config.toml
dataset = "photos of plants, animals and fungi (iNaturalist)"
image_size = 32
horizontal_flip = true
color_jitter = 0.6
norm = "rmsnorm"
norm_position = "pre"
projector_hidden_layers = 2
init = "kaiming_normal"
steps = 12400
epochs = 20.4
decay_fraction = 0.4
final_lr_fraction = 0
warmup_steps = 1240
weight_decay = 0.1
Rows from block 7 of a small self-supervised image encoder, named by matrix and row number. Rows with one number belong to one neuron. Each number is 50 + 15 x the weight over its row's rms, rounded and kept within 0 to 99. All counts start at 0.
After each neuron's rows are labels from the 100 images, of 14848, where the neuron reaches its highest value: "colour at peak" is the nearest of a few named colours to the mean colour under the peak; "top examples" is what is common among them. Only what is clearly more common there than usual is listed. The data: photos of plants, animals and fungi (iNaturalist). In brackets: how many of the 100.
# fc1: MLP up (model.blocks.7.mlp.fc1.weight, 512x128), inputs 0-127
# fc2: MLP down (model.blocks.7.mlp.fc2.weight, 128x512, transposed), outputs 0-127

fc1.469:62 57 26 44 68 54 64 57 68 50 62 34 21 51 67 61 60 58 85 73 41 52 50 47 48 53 34 44 30 69 69 97 44 52 31 64 46 35 34 36 37 36 60 67 40 34 26 51 27 49 31 64 58 21 32 65 39 32 48 53 44 75 58 57 52 50 24 53 48 44 35 42 40 41 55 61 35 62 58 57 86 49 66 59 61 57 58 69 56 63 74 67 71 40 46 43 33 59 83 47 30 67 72 55 53 76 55 40 21 46 70 76 49 40 55 47 37 55 32 66 49 34 65 52 65 53 36 60
fc2.469:60 34 37 65 51 43 72 66 42 35 60 49 38 62 60 47 64 22 68 60 33 62 78 43 50 14 50 43 36 55 31 29 49 37 67 54 60 26 58 38 61 09 65 58 44 47 58 61 51 43 51 47 45 58 45 54 63 49 27 63 60 60 57 54 49 50 69 47 45 51 41 42 49 30 28 59 48 35 44 58 46 62 56 55 77 17 46 44 65 16 36 34 28 43 69 73 28 33 62 47 19 40 42 56 66 81 43 54 26 29 58 91 75 70 61 48 74 58 46 54 69 69 44 49 64 45 35 48
colour at peak: white (30)
top examples: order Lepidoptera (31)

fc1.205:55 49 56 66 45 74 72 44 36 35 68 41 54 45 70 58 60 47 78 51 47 56 32 40 37 31 51 40 26 58 43 73 86 51 58 43 58 48 40 51 26 34 37 37 59 20 64 55 29 67 73 44 65 18 34 47 51 52 49 37 22 51 48 76 62 51 19 41 67 40 28 33 42 78 56 59 35 59 63 62 80 61 78 49 49 41 31 68 42 59 61 49 53 29 68 41 14 58 51 64 64 51 66 44 45 50 74 59 51 70 76 51 74 47 41 53 46 64 79 54 37 46 72 38 62 39 63 44
fc2.205:40 54 33 49 44 48 55 56 47 60 67 49 67 40 38 38 77 63 31 40 39 57 55 63 37 43 60 43 45 65 25 26 43 54 50 28 51 57 30 48 48 34 71 70 78 46 58 27 42 17 53 52 71 39 32 47 27 22 50 42 25 53 65 43 58 67 59 43 33 25 54 38 74 77 36 45 57 43 44 40 33 52 62 82 99 31 59 33 40 25 39 59 49 45 72 74 59 41 51 45 57 34 52 70 51 72 30 70 47 34 56 51 68 60 59 57 58 63 41 80 69 62 36 49 32 60 54 71
colour at peak: white (55)
top examples: phylum Chordata (99); class Aves (98); order Passeriformes (63)

fc1.354:59 35 69 66 55 75 67 49 56 26 69 31 41 33 62 82 61 28 73 63 61 55 40 35 48 28 51 48 18 52 51 57 76 45 77 70 59 46 49 59 25 36 42 49 43 18 55 44 33 68 75 43 64 21 21 46 62 40 44 45 18 57 50 63 67 57 32 54 67 50 48 45 38 62 57 63 25 55 51 85 78 47 59 63 55 42 35 66 35 57 52 47 47 47 49 54 19 57 52 59 37 43 84 57 54 67 64 58 45 55 90 37 53 55 39 51 44 56 65 64 48 50 70 33 67 54 46 52
fc2.354:35 48 18 65 53 62 45 48 46 59 51 54 76 46 27 27 75 57 39 42 45 64 48 50 50 63 57 44 48 70 41 18 41 57 56 32 57 47 32 58 58 42 61 70 80 45 67 36 37 15 51 73 51 47 45 43 21 39 34 39 27 38 64 52 65 43 71 51 36 35 34 40 44 77 33 44 53 35 45 39 26 58 72 76 91 30 38 45 42 29 50 35 50 40 57 65 57 35 58 26 60 48 46 57 42 58 26 59 46 40 50 39 61 68 59 66 87 56 39 71 66 68 45 72 42 56 63 82
colour at peak: white (36)
top examples: class Aves (84)

fc1.18:67 42 52 28 34 31 59 52 76 56 59 13 32 74 63 68 13 53 55 57 61 63 37 39 38 44 42 55 46 52 54 47 53 65 43 51 76 64 59 35 54 56 43 72 40 52 57 47 33 57 58 70 69 29 39 52 40 52 35 60 48 56 55 49 84 30 37 39 47 26 21 62 56 38 48 56 31 45 57 82 58 56 53 53 64 68 12 34 35 65 27 65 47 64 58 90 26 33 51 62 47 66 56 55 27 46 66 57 36 28 66 45 46 70 50 73 58 47 50 43 54 30 52 22 23 54 53 35
fc2.18:54 58 75 46 50 55 50 63 64 35 62 53 42 56 73 29 75 71 72 64 59 43 46 57 26 28 78 25 56 49 21 36 23 39 40 28 46 46 47 31 47 27 63 46 54 53 45 13 75 54 54 58 44 62 30 69 59 57 27 56 50 38 64 32 58 43 75 32 57 35 37 73 66 43 31 36 73 46 27 63 36 58 47 33 66 47 69 56 47 17 36 51 51 69 93 58 14 46 53 44 52 54 43 55 74 51 39 57 36 50 67 50 64 51 53 47 38 65 76 44 38 55 56 35 34 63 59 51
colour at peak: white (45)
top examples: class Aves (93); phylum Chordata (93)

fc1.420:62 22 33 42 63 62 38 47 57 63 46 42 41 49 68 51 27 50 69 58 85 46 56 30 66 47 48 32 34 49 67 53 62 78 49 69 46 67 44 60 40 54 62 66 52 46 54 47 42 81 30 69 48 53 33 45 45 59 27 41 63 79 58 48 81 49 66 61 69 78 41 42 42 38 42 55 30 64 60 52 61 48 64 68 68 50 36 64 50 57 28 67 40 49 31 86 45 41 70 21 65 73 50 54 04 53 49 43 37 36 52 25 33 65 41 78 68 45 17 56 42 51 66 43 42 53 63 59
fc2.420:54 61 55 46 37 37 55 47 49 75 53 83 33 67 65 37 45 67 36 54 33 42 46 59 43 45 58 51 56 39 31 57 38 44 23 26 49 50 66 33 66 58 69 21 42 54 38 67 72 31 31 20 23 53 59 60 56 48 59 45 43 32 57 48 34 84 50 27 42 50 71 64 76 82 45 24 83 51 65 56 37 40 53 40 64 43 83 45 51 40 46 73 50 42 64 31 56 81 54 69 66 12 23 53 50 66 39 45 57 70 30 67 74 35 52 51 50 37 47 46 45 40 58 51 52 46 43 38
colour at peak: white (63)
top examples: phylum Tracheophyta (27); kingdom Plantae (27)

fc1.492:37 20 48 81 77 74 29 48 38 75 57 41 49 44 65 50 43 50 65 44 56 69 22 52 59 51 61 42 46 54 51 39 66 58 75 84 48 54 63 64 42 68 52 62 38 53 60 51 34 64 39 39 65 34 42 19 59 50 59 21 55 33 38 65 44 47 32 65 84 58 50 38 37 38 22 50 39 56 57 73 41 53 86 67 58 37 49 68 20 58 57 36 13 47 35 68 33 39 62 46 61 59 67 62 36 42 63 49 59 32 23 33 36 61 31 71 37 39 56 56 59 53 55 59 57 32 34 63
fc2.492:42 33 62 64 46 36 79 27 83 41 51 64 56 77 62 58 64 55 34 30 46 52 58 46 63 58 48 36 49 37 41 61 39 35 37 00 62 35 44 45 67 41 64 44 50 48 71 65 47 48 53 28 47 47 77 64 37 55 35 27 33 36 50 54 38 48 42 40 74 57 27 69 64 56 60 38 57 53 56 46 40 38 64 85 64 33 47 34 55 51 41 62 78 50 43 17 74 40 36 56 67 37 43 62 41 51 39 45 37 53 34 63 43 56 62 46 49 27 91 25 67 49 27 66 54 71 41 43
colour at peak: pink (46); white (34)
top examples: order Charadriiformes (28); order Pelecaniformes (26); family: Ardeidae (25)

fc1.206:42 45 50 54 44 54 53 63 53 44 39 49 33 44 68 46 47 67 53 87 70 46 13 26 41 44 31 37 47 72 68 35 38 50 54 48 43 45 68 52 43 40 40 48 79 59 39 61 30 55 57 67 70 43 35 55 38 31 80 59 51 53 20 44 71 33 35 14 51 49 30 42 62 57 47 59 78 48 66 40 36 72 67 52 62 40 60 36 32 45 42 47 46 33 46 46 24 23 46 72 30 76 52 58 60 23 51 56 49 50 84 37 33 45 34 57 58 36 62 80 51 09 60 36 51 69 52 55
fc2.206:46 57 66 45 66 51 32 62 44 54 46 50 51 34 66 43 52 32 43 34 59 61 38 54 82 46 68 95 69 46 04 76 38 62 48 27 51 68 43 28 48 52 66 51 78 40 53 36 44 52 77 34 34 44 49 32 22 52 70 42 38 27 62 71 31 40 51 31 48 60 54 78 64 64 65 38 43 46 51 40 25 65 65 39 65 36 55 69 36 45 37 30 61 44 36 41 38 40 45 65 73 48 54 58 49 75 52 47 69 70 50 67 71 51 26 33 34 73 62 58 53 29 39 70 56 48 31 48
colour at peak: white (34)
top examples: class Aves (99); phylum Chordata (99); order Accipitriformes (30)

fc1.222:27 28 21 74 57 69 59 33 44 50 50 47 39 44 49 50 71 66 57 33 50 63 54 45 61 57 48 45 51 55 82 31 43 59 83 51 46 36 69 61 44 58 47 57 25 52 51 49 40 50 48 64 54 59 59 40 53 42 36 44 30 83 50 34 51 25 64 67 54 75 50 39 20 43 31 76 42 60 63 61 67 47 50 81 52 33 36 38 43 49 51 43 29 58 44 86 52 32 51 18 45 62 56 49 45 75 52 65 31 29 46 34 28 68 55 71 52 10 24 62 64 54 40 72 73 53 59 67
fc2.222:59 79 18 47 29 14 66 43 57 41 33 46 54 70 35 60 45 58 35 57 40 36 35 54 44 49 32 30 41 59 44 75 60 51 46 23 69 54 21 40 55 76 23 33 51 36 52 72 60 39 47 40 61 48 52 59 51 61 83 44 24 64 67 38 36 36 32 29 33 53 49 45 45 72 67 69 51 52 52 40 44 50 35 63 39 84 52 52 53 70 70 57 67 15 52 39 63 62 48 59 59 43 49 24 45 41 63 28 20 83 63 57 65 33 54 59 43 52 66 57 75 35 54 63 48 57 35 63
colour at peak: pink (51); white (31)
top examples: order Lepidoptera (31)

fc1.321:61 34 17 39 26 70 66 40 41 47 36 52 50 52 54 72 51 54 45 61 51 57 19 41 35 67 52 42 22 48 71 47 69 60 60 53 63 51 70 58 55 36 58 63 50 38 29 58 38 44 58 57 32 26 41 39 38 44 67 49 16 64 49 53 67 80 71 49 36 48 47 75 31 64 18 54 49 59 58 78 52 36 61 44 53 43 45 68 26 31 55 65 53 28 80 61 26 59 52 31 47 39 52 70 50 63 75 48 57 74 57 61 40 59 53 93 56 47 33 83 56 48 53 47 42 83 47 60
fc2.321:51 53 29 50 52 55 49 54 58 53 48 42 34 69 63 47 43 38 79 69 42 48 55 51 64 47 50 37 50 62 54 57 52 51 43 63 81 18 70 28 31 42 49 39 40 56 29 44 37 33 49 58 27 54 56 58 27 44 38 38 49 65 76 42 49 46 55 65 56 50 48 50 33 49 59 75 30 70 66 69 68 56 46 58 66 39 48 66 99 35 46 46 19 54 29 51 80 53 75 28 52 56 61 34 47 72 52 42 29 32 24 67 44 69 49 50 69 51 00 61 62 45 20 68 47 52 47 50
colour at peak: pink (26)
top examples: phylum Tracheophyta (30); kingdom Plantae (30)

fc1.486:47 54 67 57 66 61 60 42 57 67 61 31 38 47 69 48 40 52 54 42 43 62 39 55 49 42 47 41 28 43 77 55 68 45 84 89 41 37 56 63 33 55 57 51 33 57 60 54 44 77 49 48 67 31 22 48 59 57 74 51 42 67 14 47 71 37 33 77 69 21 58 51 32 52 39 46 45 55 54 87 71 40 55 73 54 46 24 64 38 53 59 46 23 51 60 61 28 50 58 48 22 50 68 41 58 48 34 21 62 28 68 30 51 67 51 64 40 34 42 51 66 67 64 51 38 18 29 42
fc2.486:60 31 34 63 54 40 60 43 35 67 20 65 68 44 24 61 53 38 20 37 52 62 45 44 87 87 27 56 45 57 87 53 59 47 58 40 65 40 41 72 50 60 46 54 49 44 56 55 38 27 66 38 61 59 74 40 22 56 58 52 45 50 64 58 35 52 59 62 46 79 47 52 27 53 54 67 33 31 51 27 42 22 42 53 38 45 32 48 47 78 56 47 63 46 11 36 76 36 56 34 54 63 49 30 49 38 53 46 54 84 19 55 37 48 51 57 52 40 47 71 61 37 30 65 51 54 42 79
colour at peak: pink (48)
top examples: order Lepidoptera (37)

fc1.91:55 35 33 78 17 54 35 66 67 61 57 29 55 58 57 54 40 32 48 75 66 65 19 52 28 54 58 56 46 56 47 65 72 63 60 37 58 78 66 56 46 46 57 36 59 24 42 56 05 45 60 66 65 34 43 33 31 43 47 44 25 65 30 61 73 36 51 32 38 66 28 46 41 44 39 45 64 43 68 48 66 71 90 53 57 33 42 43 42 42 33 51 57 38 49 48 38 46 67 33 35 56 61 63 65 44 74 66 47 69 56 57 67 63 69 65 58 49 55 67 46 27 54 92 62 59 62 60
fc2.91:51 53 72 39 42 28 53 50 28 41 88 50 55 48 76 52 69 42 77 28 47 56 87 53 78 48 59 60 62 55 51 27 56 65 38 61 42 32 39 42 49 42 43 38 53 62 54 36 70 62 85 52 31 71 33 49 49 29 64 52 68 50 51 48 46 29 62 58 47 60 78 46 34 35 68 77 14 68 38 45 42 62 39 39 62 50 47 60 68 36 49 30 69 57 29 55 66 46 34 52 30 54 48 47 63 82 27 65 56 33 49 54 44 22 31 26 46 42 44 52 52 65 33 16 51 39 46 38
colour at peak: white (75)
top examples: phylum Chordata (95); class Aves (94); order Passeriformes (71)