From a checkpoint of a small self-supervised image encoder.
Model: 32-pixel images, patch size [2, 2].
Training: adamw at rate 0.0022, 12400 steps, batches of 256.
Data: trained on photos of plants, animals and fungi (iNaturalist), 155796 training examples, 20.4 epochs.
Rows from block 9, named by matrix and row number. Rows with one number belong to one neuron. Each number is 50 + 15 x the weight over its row's rms, rounded and kept within 0 to 99. All counts start at 0. After the name is the row's rms in percent of the matrix's.
# fc1: MLP up (model.blocks.9.mlp.fc1.weight, 1024x256), inputs 128-255
# fc2: MLP down (model.blocks.9.mlp.fc2.weight, 256x1024, transposed), outputs 128-255
fc1.304 056:48 26 54 35 45 42 25 47 71 46 51 40 53 62 45 91 47 60 55 62 57 38 42 23 32 52 33 57 57 43 66 63 56 19 58 32 28 36 50 28 57 55 37 53 66 26 25 54 39 28 54 29 66 62 45 64 69 46 60 37 52 28 46 76 60 59 35 43 54 61 32 59 34 27 51 40 70 60 41 51 53 32 64 85 38 33 59 61 40 57 63 73 44 55 62 73 57 31 81 21 35 90 60 44 62 39 78 65 58 51 58 30 32 38 65 34 50 66 57 59 55 34 52 60 49 35 59 78
fc1.305 057:49 43 46 55 71 21 70 11 23 50 70 26 35 32 37 71 51 49 34 56 64 54 58 55 46 52 23 74 86 59 65 16 31 37 29 33 56 47 70 46 54 43 59 49 57 41 56 87 57 37 41 45 59 46 28 41 63 42 48 62 51 34 37 63 29 48 38 55 49 34 54 52 48 36 54 64 58 56 68 61 47 76 55 38 46 39 36 63 36 28 71 68 59 42 37 78 56 59 68 48 41 48 66 67 52 30 53 54 59 57 40 30 33 39 45 23 48 50 58 45 42 40 46 63 23 68 39 51
fc1.306 074:34 34 51 41 77 43 72 34 45 40 56 63 65 31 20 19 39 63 45 45 34 63 44 61 37 12 30 51 35 59 40 60 52 69 43 41 07 39 80 40 36 32 64 55 43 32 27 53 47 68 49 21 97 38 49 54 79 63 66 48 43 25 15 62 53 67 44 48 55 42 68 24 45 41 16 73 51 58 37 50 66 60 49 60 54 72 56 51 50 68 52 30 51 45 67 60 43 41 57 67 20 73 54 58 44 49 71 71 41 51 55 30 50 48 45 44 25 47 58 27 72 57 37 39 42 67 54 72
fc1.307 059:21 47 67 75 62 20 76 51 44 40 49 39 61 32 20 47 45 58 44 66 64 59 58 53 59 61 31 80 57 73 59 66 55 25 65 47 50 51 43 41 57 55 45 35 55 42 41 65 33 54 55 34 66 48 40 74 35 70 83 35 67 42 38 70 34 65 36 53 57 50 57 52 51 50 31 45 63 30 41 59 65 49 50 48 63 51 81 59 48 36 43 56 33 29 17 38 54 40 68 48 53 46 49 30 53 33 03 49 59 33 34 40 43 46 73 30 48 50 29 35 47 58 53 88 45 54 65 66
fc1.308 086:66 47 57 70 51 60 35 66 73 38 23 76 41 66 69 52 71 33 47 48 52 73 54 49 43 65 55 46 45 52 45 40 36 34 83 46 37 65 37 57 55 71 71 31 73 62 57 39 55 40 65 56 48 43 70 69 33 62 25 54 76 46 50 48 40 48 62 64 44 62 44 66 59 51 58 37 43 44 73 66 39 11 53 41 53 42 43 43 62 29 31 63 34 82 36 48 02 52 72 35 53 31 41 44 56 55 79 53 42 38 43 30 59 76 70 51 60 53 32 55 33 72 25 45 58 64 32 48
fc1.309 070:30 42 67 29 78 36 56 44 51 64 61 61 57 37 29 52 38 59 44 90 23 41 42 33 32 38 32 70 52 68 52 45 81 53 43 41 36 33 60 43 35 42 44 31 42 43 45 68 21 47 53 31 53 73 51 40 67 32 91 41 32 43 35 53 46 43 39 34 67 58 40 53 43 50 45 57 68 55 45 49 47 38 45 49 58 59 70 56 50 65 54 60 50 68 80 81 35 33 43 58 22 62 59 50 67 23 52 74 53 55 51 21 24 32 59 40 56 65 67 44 80 55 72 50 35 56 61 61
fc1.310 053:62 44 74 54 66 59 53 53 65 14 53 66 30 30 73 73 31 51 54 49 55 36 67 55 40 66 22 75 56 58 47 57 80 45 60 44 40 30 60 57 67 39 52 33 62 36 42 94 21 44 61 49 45 67 42 51 40 74 64 39 40 46 37 62 33 15 27 48 64 39 43 37 41 46 60 38 17 73 40 21 45 54 43 61 53 55 50 40 53 27 81 62 48 50 62 51 51 35 63 38 28 54 55 60 37 27 45 48 56 37 33 32 60 39 60 34 71 41 51 56 30 52 93 67 31 63 50 76
fc1.311 051:49 29 48 43 54 38 52 29 77 44 63 57 45 80 76 57 54 57 37 63 38 46 43 43 27 70 57 52 59 51 48 62 53 70 79 71 79 27 84 63 59 51 71 49 52 60 33 58 41 54 18 39 41 50 61 17 71 35 86 32 46 53 50 59 57 75 46 46 50 31 38 44 62 47 53 56 49 42 57 28 42 67 61 61 47 67 58 25 37 39 48 41 49 48 55 77 50 61 50 35 52 62 70 50 61 21 51 50 75 60 29 59 12 49 35 27 36 65 25 27 45 49 41 62 71 30 58 31
fc1.312 073:53 32 37 39 68 50 56 56 40 42 63 39 52 25 40 54 25 58 23 76 53 45 37 32 28 53 51 40 50 32 50 71 33 72 33 38 23 34 74 28 57 33 43 66 53 52 42 66 46 75 46 21 52 55 45 39 64 21 70 43 45 46 71 73 41 70 38 34 61 53 76 51 36 45 54 52 50 60 41 40 70 52 51 76 31 46 67 67 26 42 69 15 58 23 63 58 85 55 54 57 36 46 65 72 65 58 24 60 61 71 58 42 41 29 38 38 40 31 45 35 64 41 57 43 48 38 51 49
fc1.313 075:40 37 57 33 64 27 71 33 44 56 54 54 44 51 49 57 42 66 33 68 30 35 56 40 57 58 35 76 43 63 35 52 74 56 62 47 35 40 49 52 35 27 44 46 49 42 52 65 55 59 33 37 77 43 51 57 61 58 86 52 49 27 36 63 64 57 23 42 64 63 51 57 36 52 48 69 50 51 39 49 52 38 63 69 54 62 58 49 33 53 53 29 59 61 74 74 66 30 59 49 21 66 53 42 55 30 63 66 71 52 42 37 30 64 50 16 45 60 82 50 49 30 36 50 31 56 64 77
fc1.314 050:44 45 30 29 50 45 72 53 54 53 39 63 64 64 42 66 50 67 14 68 62 62 48 70 60 42 53 52 70 58 42 57 61 43 37 70 47 42 53 39 30 36 57 29 62 54 35 61 53 67 57 55 64 64 45 66 40 55 83 26 48 62 67 48 30 65 62 75 27 51 57 64 47 65 45 45 40 21 51 43 39 75 45 71 71 69 61 43 55 49 63 55 65 42 37 55 30 29 85 69 59 44 41 47 62 20 46 50 76 44 55 44 10 40 35 24 64 56 64 71 39 46 55 59 38 56 79 52
fc1.315 092:39 50 57 27 42 42 57 51 51 56 60 58 44 44 41 56 46 62 40 63 33 26 38 45 36 57 32 64 66 84 45 65 55 60 39 39 62 28 60 59 45 23 36 66 23 41 35 67 37 63 38 45 55 75 41 25 72 42 58 29 26 47 34 55 41 49 46 33 61 30 53 43 39 53 48 65 64 62 46 43 71 54 68 47 72 59 62 64 31 72 60 44 83 82 60 68 37 42 45 59 56 49 50 77 44 41 17 67 59 62 45 41 48 49 39 46 39 75 72 42 71 39 76 59 33 32 64 63
fc1.316 070:40 43 62 38 61 22 85 34 45 70 55 67 62 29 24 48 62 37 40 68 35 66 47 36 35 37 12 55 58 56 47 49 62 66 47 48 52 47 47 27 35 42 49 39 54 28 41 54 54 56 53 36 57 50 54 41 56 66 85 62 39 28 37 50 64 52 44 33 48 32 55 50 35 36 48 76 59 64 43 46 51 40 67 59 55 59 61 31 39 62 59 47 37 43 58 67 63 25 73 46 36 53 52 64 24 32 63 71 68 46 26 36 24 50 45 22 53 39 63 48 55 33 87 58 38 60 44 67
fc2.304 079:33 37 73 49 76 34 59 49 40 73 56 47 60 36 38 40 44 53 49 67 43 31 51 29 38 26 40 63 57 77 37 52 63 60 52 33 31 34 52 41 39 42 49 59 40 29 27 75 37 77 40 59 63 74 38 44 60 42 62 30 44 32 38 70 62 47 31 39 55 28 71 36 31 46 31 58 68 64 61 41 56 66 15 74 62 60 59 64 34 63 48 45 59 30 59 70 64 28 78 54 30 64 50 55 43 35 25 59 57 57 35 47 41 36 45 36 35 67 46 50 57 55 65 75 38 34 61 62
fc2.305 085:25 47 57 28 45 52 71 40 41 70 56 72 45 45 57 54 46 52 39 68 41 44 57 51 65 32 49 71 42 69 38 50 51 39 42 44 39 39 58 55 41 48 43 66 32 39 38 60 47 64 36 15 61 73 39 35 77 29 84 36 21 50 21 65 53 73 59 25 64 57 56 36 37 76 36 38 36 44 33 36 56 42 61 61 48 63 69 76 42 67 51 46 56 57 52 70 31 35 57 80 39 57 45 59 44 37 50 60 80 63 58 52 34 30 42 44 38 61 43 48 64 30 48 62 33 45 45 64
fc2.306 053:44 30 65 42 69 57 51 44 33 51 65 60 64 39 28 35 38 57 63 44 28 52 59 38 58 42 51 57 75 80 40 43 71 58 45 29 17 36 79 17 38 37 53 58 23 41 22 78 15 70 52 53 87 69 36 46 65 38 56 27 48 31 41 57 64 65 16 51 61 42 60 38 59 47 41 70 54 58 55 58 54 58 31 71 53 47 46 51 54 38 48 38 52 33 21 36 60 35 93 58 42 80 78 57 18 56 67 60 35 54 50 55 53 36 64 41 27 67 67 59 65 34 29 64 51 45 41 62
fc2.307 083:23 40 58 34 62 62 82 41 50 65 58 55 61 43 57 52 52 56 40 65 43 44 57 39 55 32 47 68 51 73 28 59 47 55 37 57 33 35 66 54 42 27 39 69 36 23 31 69 58 59 38 18 65 65 29 42 68 34 96 29 29 48 31 68 59 69 54 36 62 57 56 30 42 70 43 47 49 50 42 37 59 38 61 69 44 68 76 77 39 69 59 46 61 49 61 74 38 25 62 78 09 64 42 61 46 38 48 64 82 56 51 59 31 23 47 44 33 52 46 49 61 43 41 65 36 47 53 58
fc2.308 137:79 54 41 65 38 59 47 61 38 60 63 18 64 55 42 31 27 70 48 33 41 32 31 58 45 76 55 39 64 22 59 64 37 62 22 69 61 60 61 46 65 32 36 63 38 70 78 26 58 31 27 34 57 53 62 32 35 32 39 66 29 68 57 29 44 61 77 51 48 57 51 50 65 45 68 40 38 48 10 46 75 74 47 47 45 35 71 39 34 50 72 45 70 23 58 37 71 60 31 71 73 41 56 60 58 62 21 46 50 64 57 46 68 44 31 48 54 41 65 20 59 25 63 37 63 22 86 41
fc2.309 082:26 38 66 33 72 27 65 29 36 64 58 50 59 33 43 44 41 56 49 70 40 39 47 22 47 31 41 74 69 78 39 56 49 59 57 39 27 35 60 44 24 42 44 60 35 27 32 73 35 64 42 43 60 63 35 38 64 46 73 40 39 33 20 71 63 63 24 42 54 24 61 40 35 51 33 62 64 61 58 42 59 50 38 74 58 66 63 69 50 59 44 43 49 35 55 78 53 26 71 48 35 64 47 56 25 31 38 65 68 55 44 32 37 34 39 45 34 70 56 55 58 50 57 73 37 49 46 62
fc2.310 073:41 37 71 38 72 27 74 43 44 63 59 57 58 46 38 44 43 58 47 71 46 44 56 35 39 23 42 74 65 77 38 60 63 48 50 33 37 37 56 33 24 39 43 57 37 36 29 73 37 67 43 48 59 69 35 39 56 34 72 23 38 38 26 64 57 53 27 43 55 40 57 43 43 50 34 57 50 64 61 39 57 60 14 71 61 65 62 64 32 55 35 40 57 21 59 63 68 26 58 56 31 68 56 61 37 38 26 62 64 48 40 43 37 40 49 36 38 66 46 41 66 48 55 78 37 42 56 60
fc2.311 078:43 39 80 40 69 24 61 42 45 63 61 49 56 42 41 52 40 58 42 76 35 41 57 24 32 39 33 65 58 83 50 53 64 48 52 32 44 43 47 44 28 42 54 56 43 37 40 75 27 65 31 54 50 76 36 39 62 40 65 33 45 32 34 73 71 45 26 44 45 21 59 44 30 43 36 67 50 62 62 45 59 60 16 73 75 55 52 68 41 56 50 42 55 22 51 66 73 43 65 49 38 65 46 56 44 37 24 50 54 59 39 28 45 59 42 32 47 67 59 52 66 61 65 65 27 42 44 59
fc2.312 052:55 43 60 48 55 47 43 45 50 40 45 49 76 36 56 33 38 55 36 54 44 42 37 42 39 34 58 48 54 50 36 68 45 75 31 59 34 65 75 33 60 26 34 63 29 62 44 54 56 80 30 46 64 56 41 36 42 34 44 50 37 49 51 50 34 56 61 58 52 58 64 38 56 69 47 38 42 41 42 35 62 80 00 56 58 45 61 58 35 80 69 34 71 04 54 57 92 52 47 69 28 64 57 49 46 58 09 69 64 64 51 54 61 33 43 39 38 59 72 36 46 41 53 62 47 33 64 48
fc2.313 083:25 38 60 38 68 37 63 38 52 65 63 62 55 39 45 55 48 51 53 68 33 39 67 26 44 40 32 79 50 80 30 59 60 51 43 45 27 34 45 43 23 39 44 51 39 32 36 70 34 67 43 42 64 71 28 31 70 48 78 24 32 41 34 69 72 62 36 38 63 40 59 47 31 42 31 64 58 58 61 45 53 54 48 64 72 61 61 60 30 60 53 47 57 48 60 72 51 31 60 58 28 54 59 62 32 40 50 49 71 56 36 29 37 35 48 36 36 69 44 51 64 49 68 74 32 32 53 62
fc2.314 068:43 41 67 33 69 35 60 48 46 63 54 43 52 33 32 44 44 50 42 64 37 31 60 35 31 21 39 79 56 89 40 53 68 44 58 33 44 35 58 44 20 47 54 57 38 19 32 71 35 68 39 52 67 72 44 45 52 30 76 37 42 29 38 66 72 49 35 40 46 33 60 48 26 38 20 71 63 68 60 43 53 71 15 65 67 57 51 68 48 57 38 52 55 32 64 69 74 31 69 58 35 63 51 60 43 31 17 58 62 53 35 37 30 45 50 38 47 69 63 53 57 56 56 71 41 50 47 66
fc2.315 053:26 69 58 29 37 42 56 57 44 60 48 57 42 48 43 53 55 34 60 41 54 36 61 49 44 29 41 52 42 59 59 26 34 31 66 52 85 50 14 50 31 21 51 49 67 53 64 55 26 20 57 58 22 61 56 32 34 62 39 23 38 42 52 58 33 50 57 28 54 57 48 40 37 55 40 55 52 42 48 63 59 28 74 54 61 34 59 56 47 67 37 47 65 83 67 48 17 34 26 57 60 10 48 34 55 56 90 43 58 47 43 44 48 60 53 30 57 34 47 61 46 37 78 55 34 39 84 47
fc2.316 075:24 59 65 31 68 25 74 52 52 58 64 52 52 24 51 48 53 55 34 71 34 28 48 32 49 40 27 81 61 82 35 48 59 52 42 22 35 28 60 50 29 41 39 41 42 31 44 52 38 74 45 56 56 77 38 18 63 36 70 25 32 41 39 66 58 54 43 40 58 20 74 36 41 56 25 69 58 69 50 31 54 64 34 66 55 68 61 67 47 69 61 47 67 47 60 58 48 24 54 64 40 51 56 58 33 28 42 68 53 48 44 31 25 45 52 49 35 68 48 54 75 31 72 82 22 34 55 72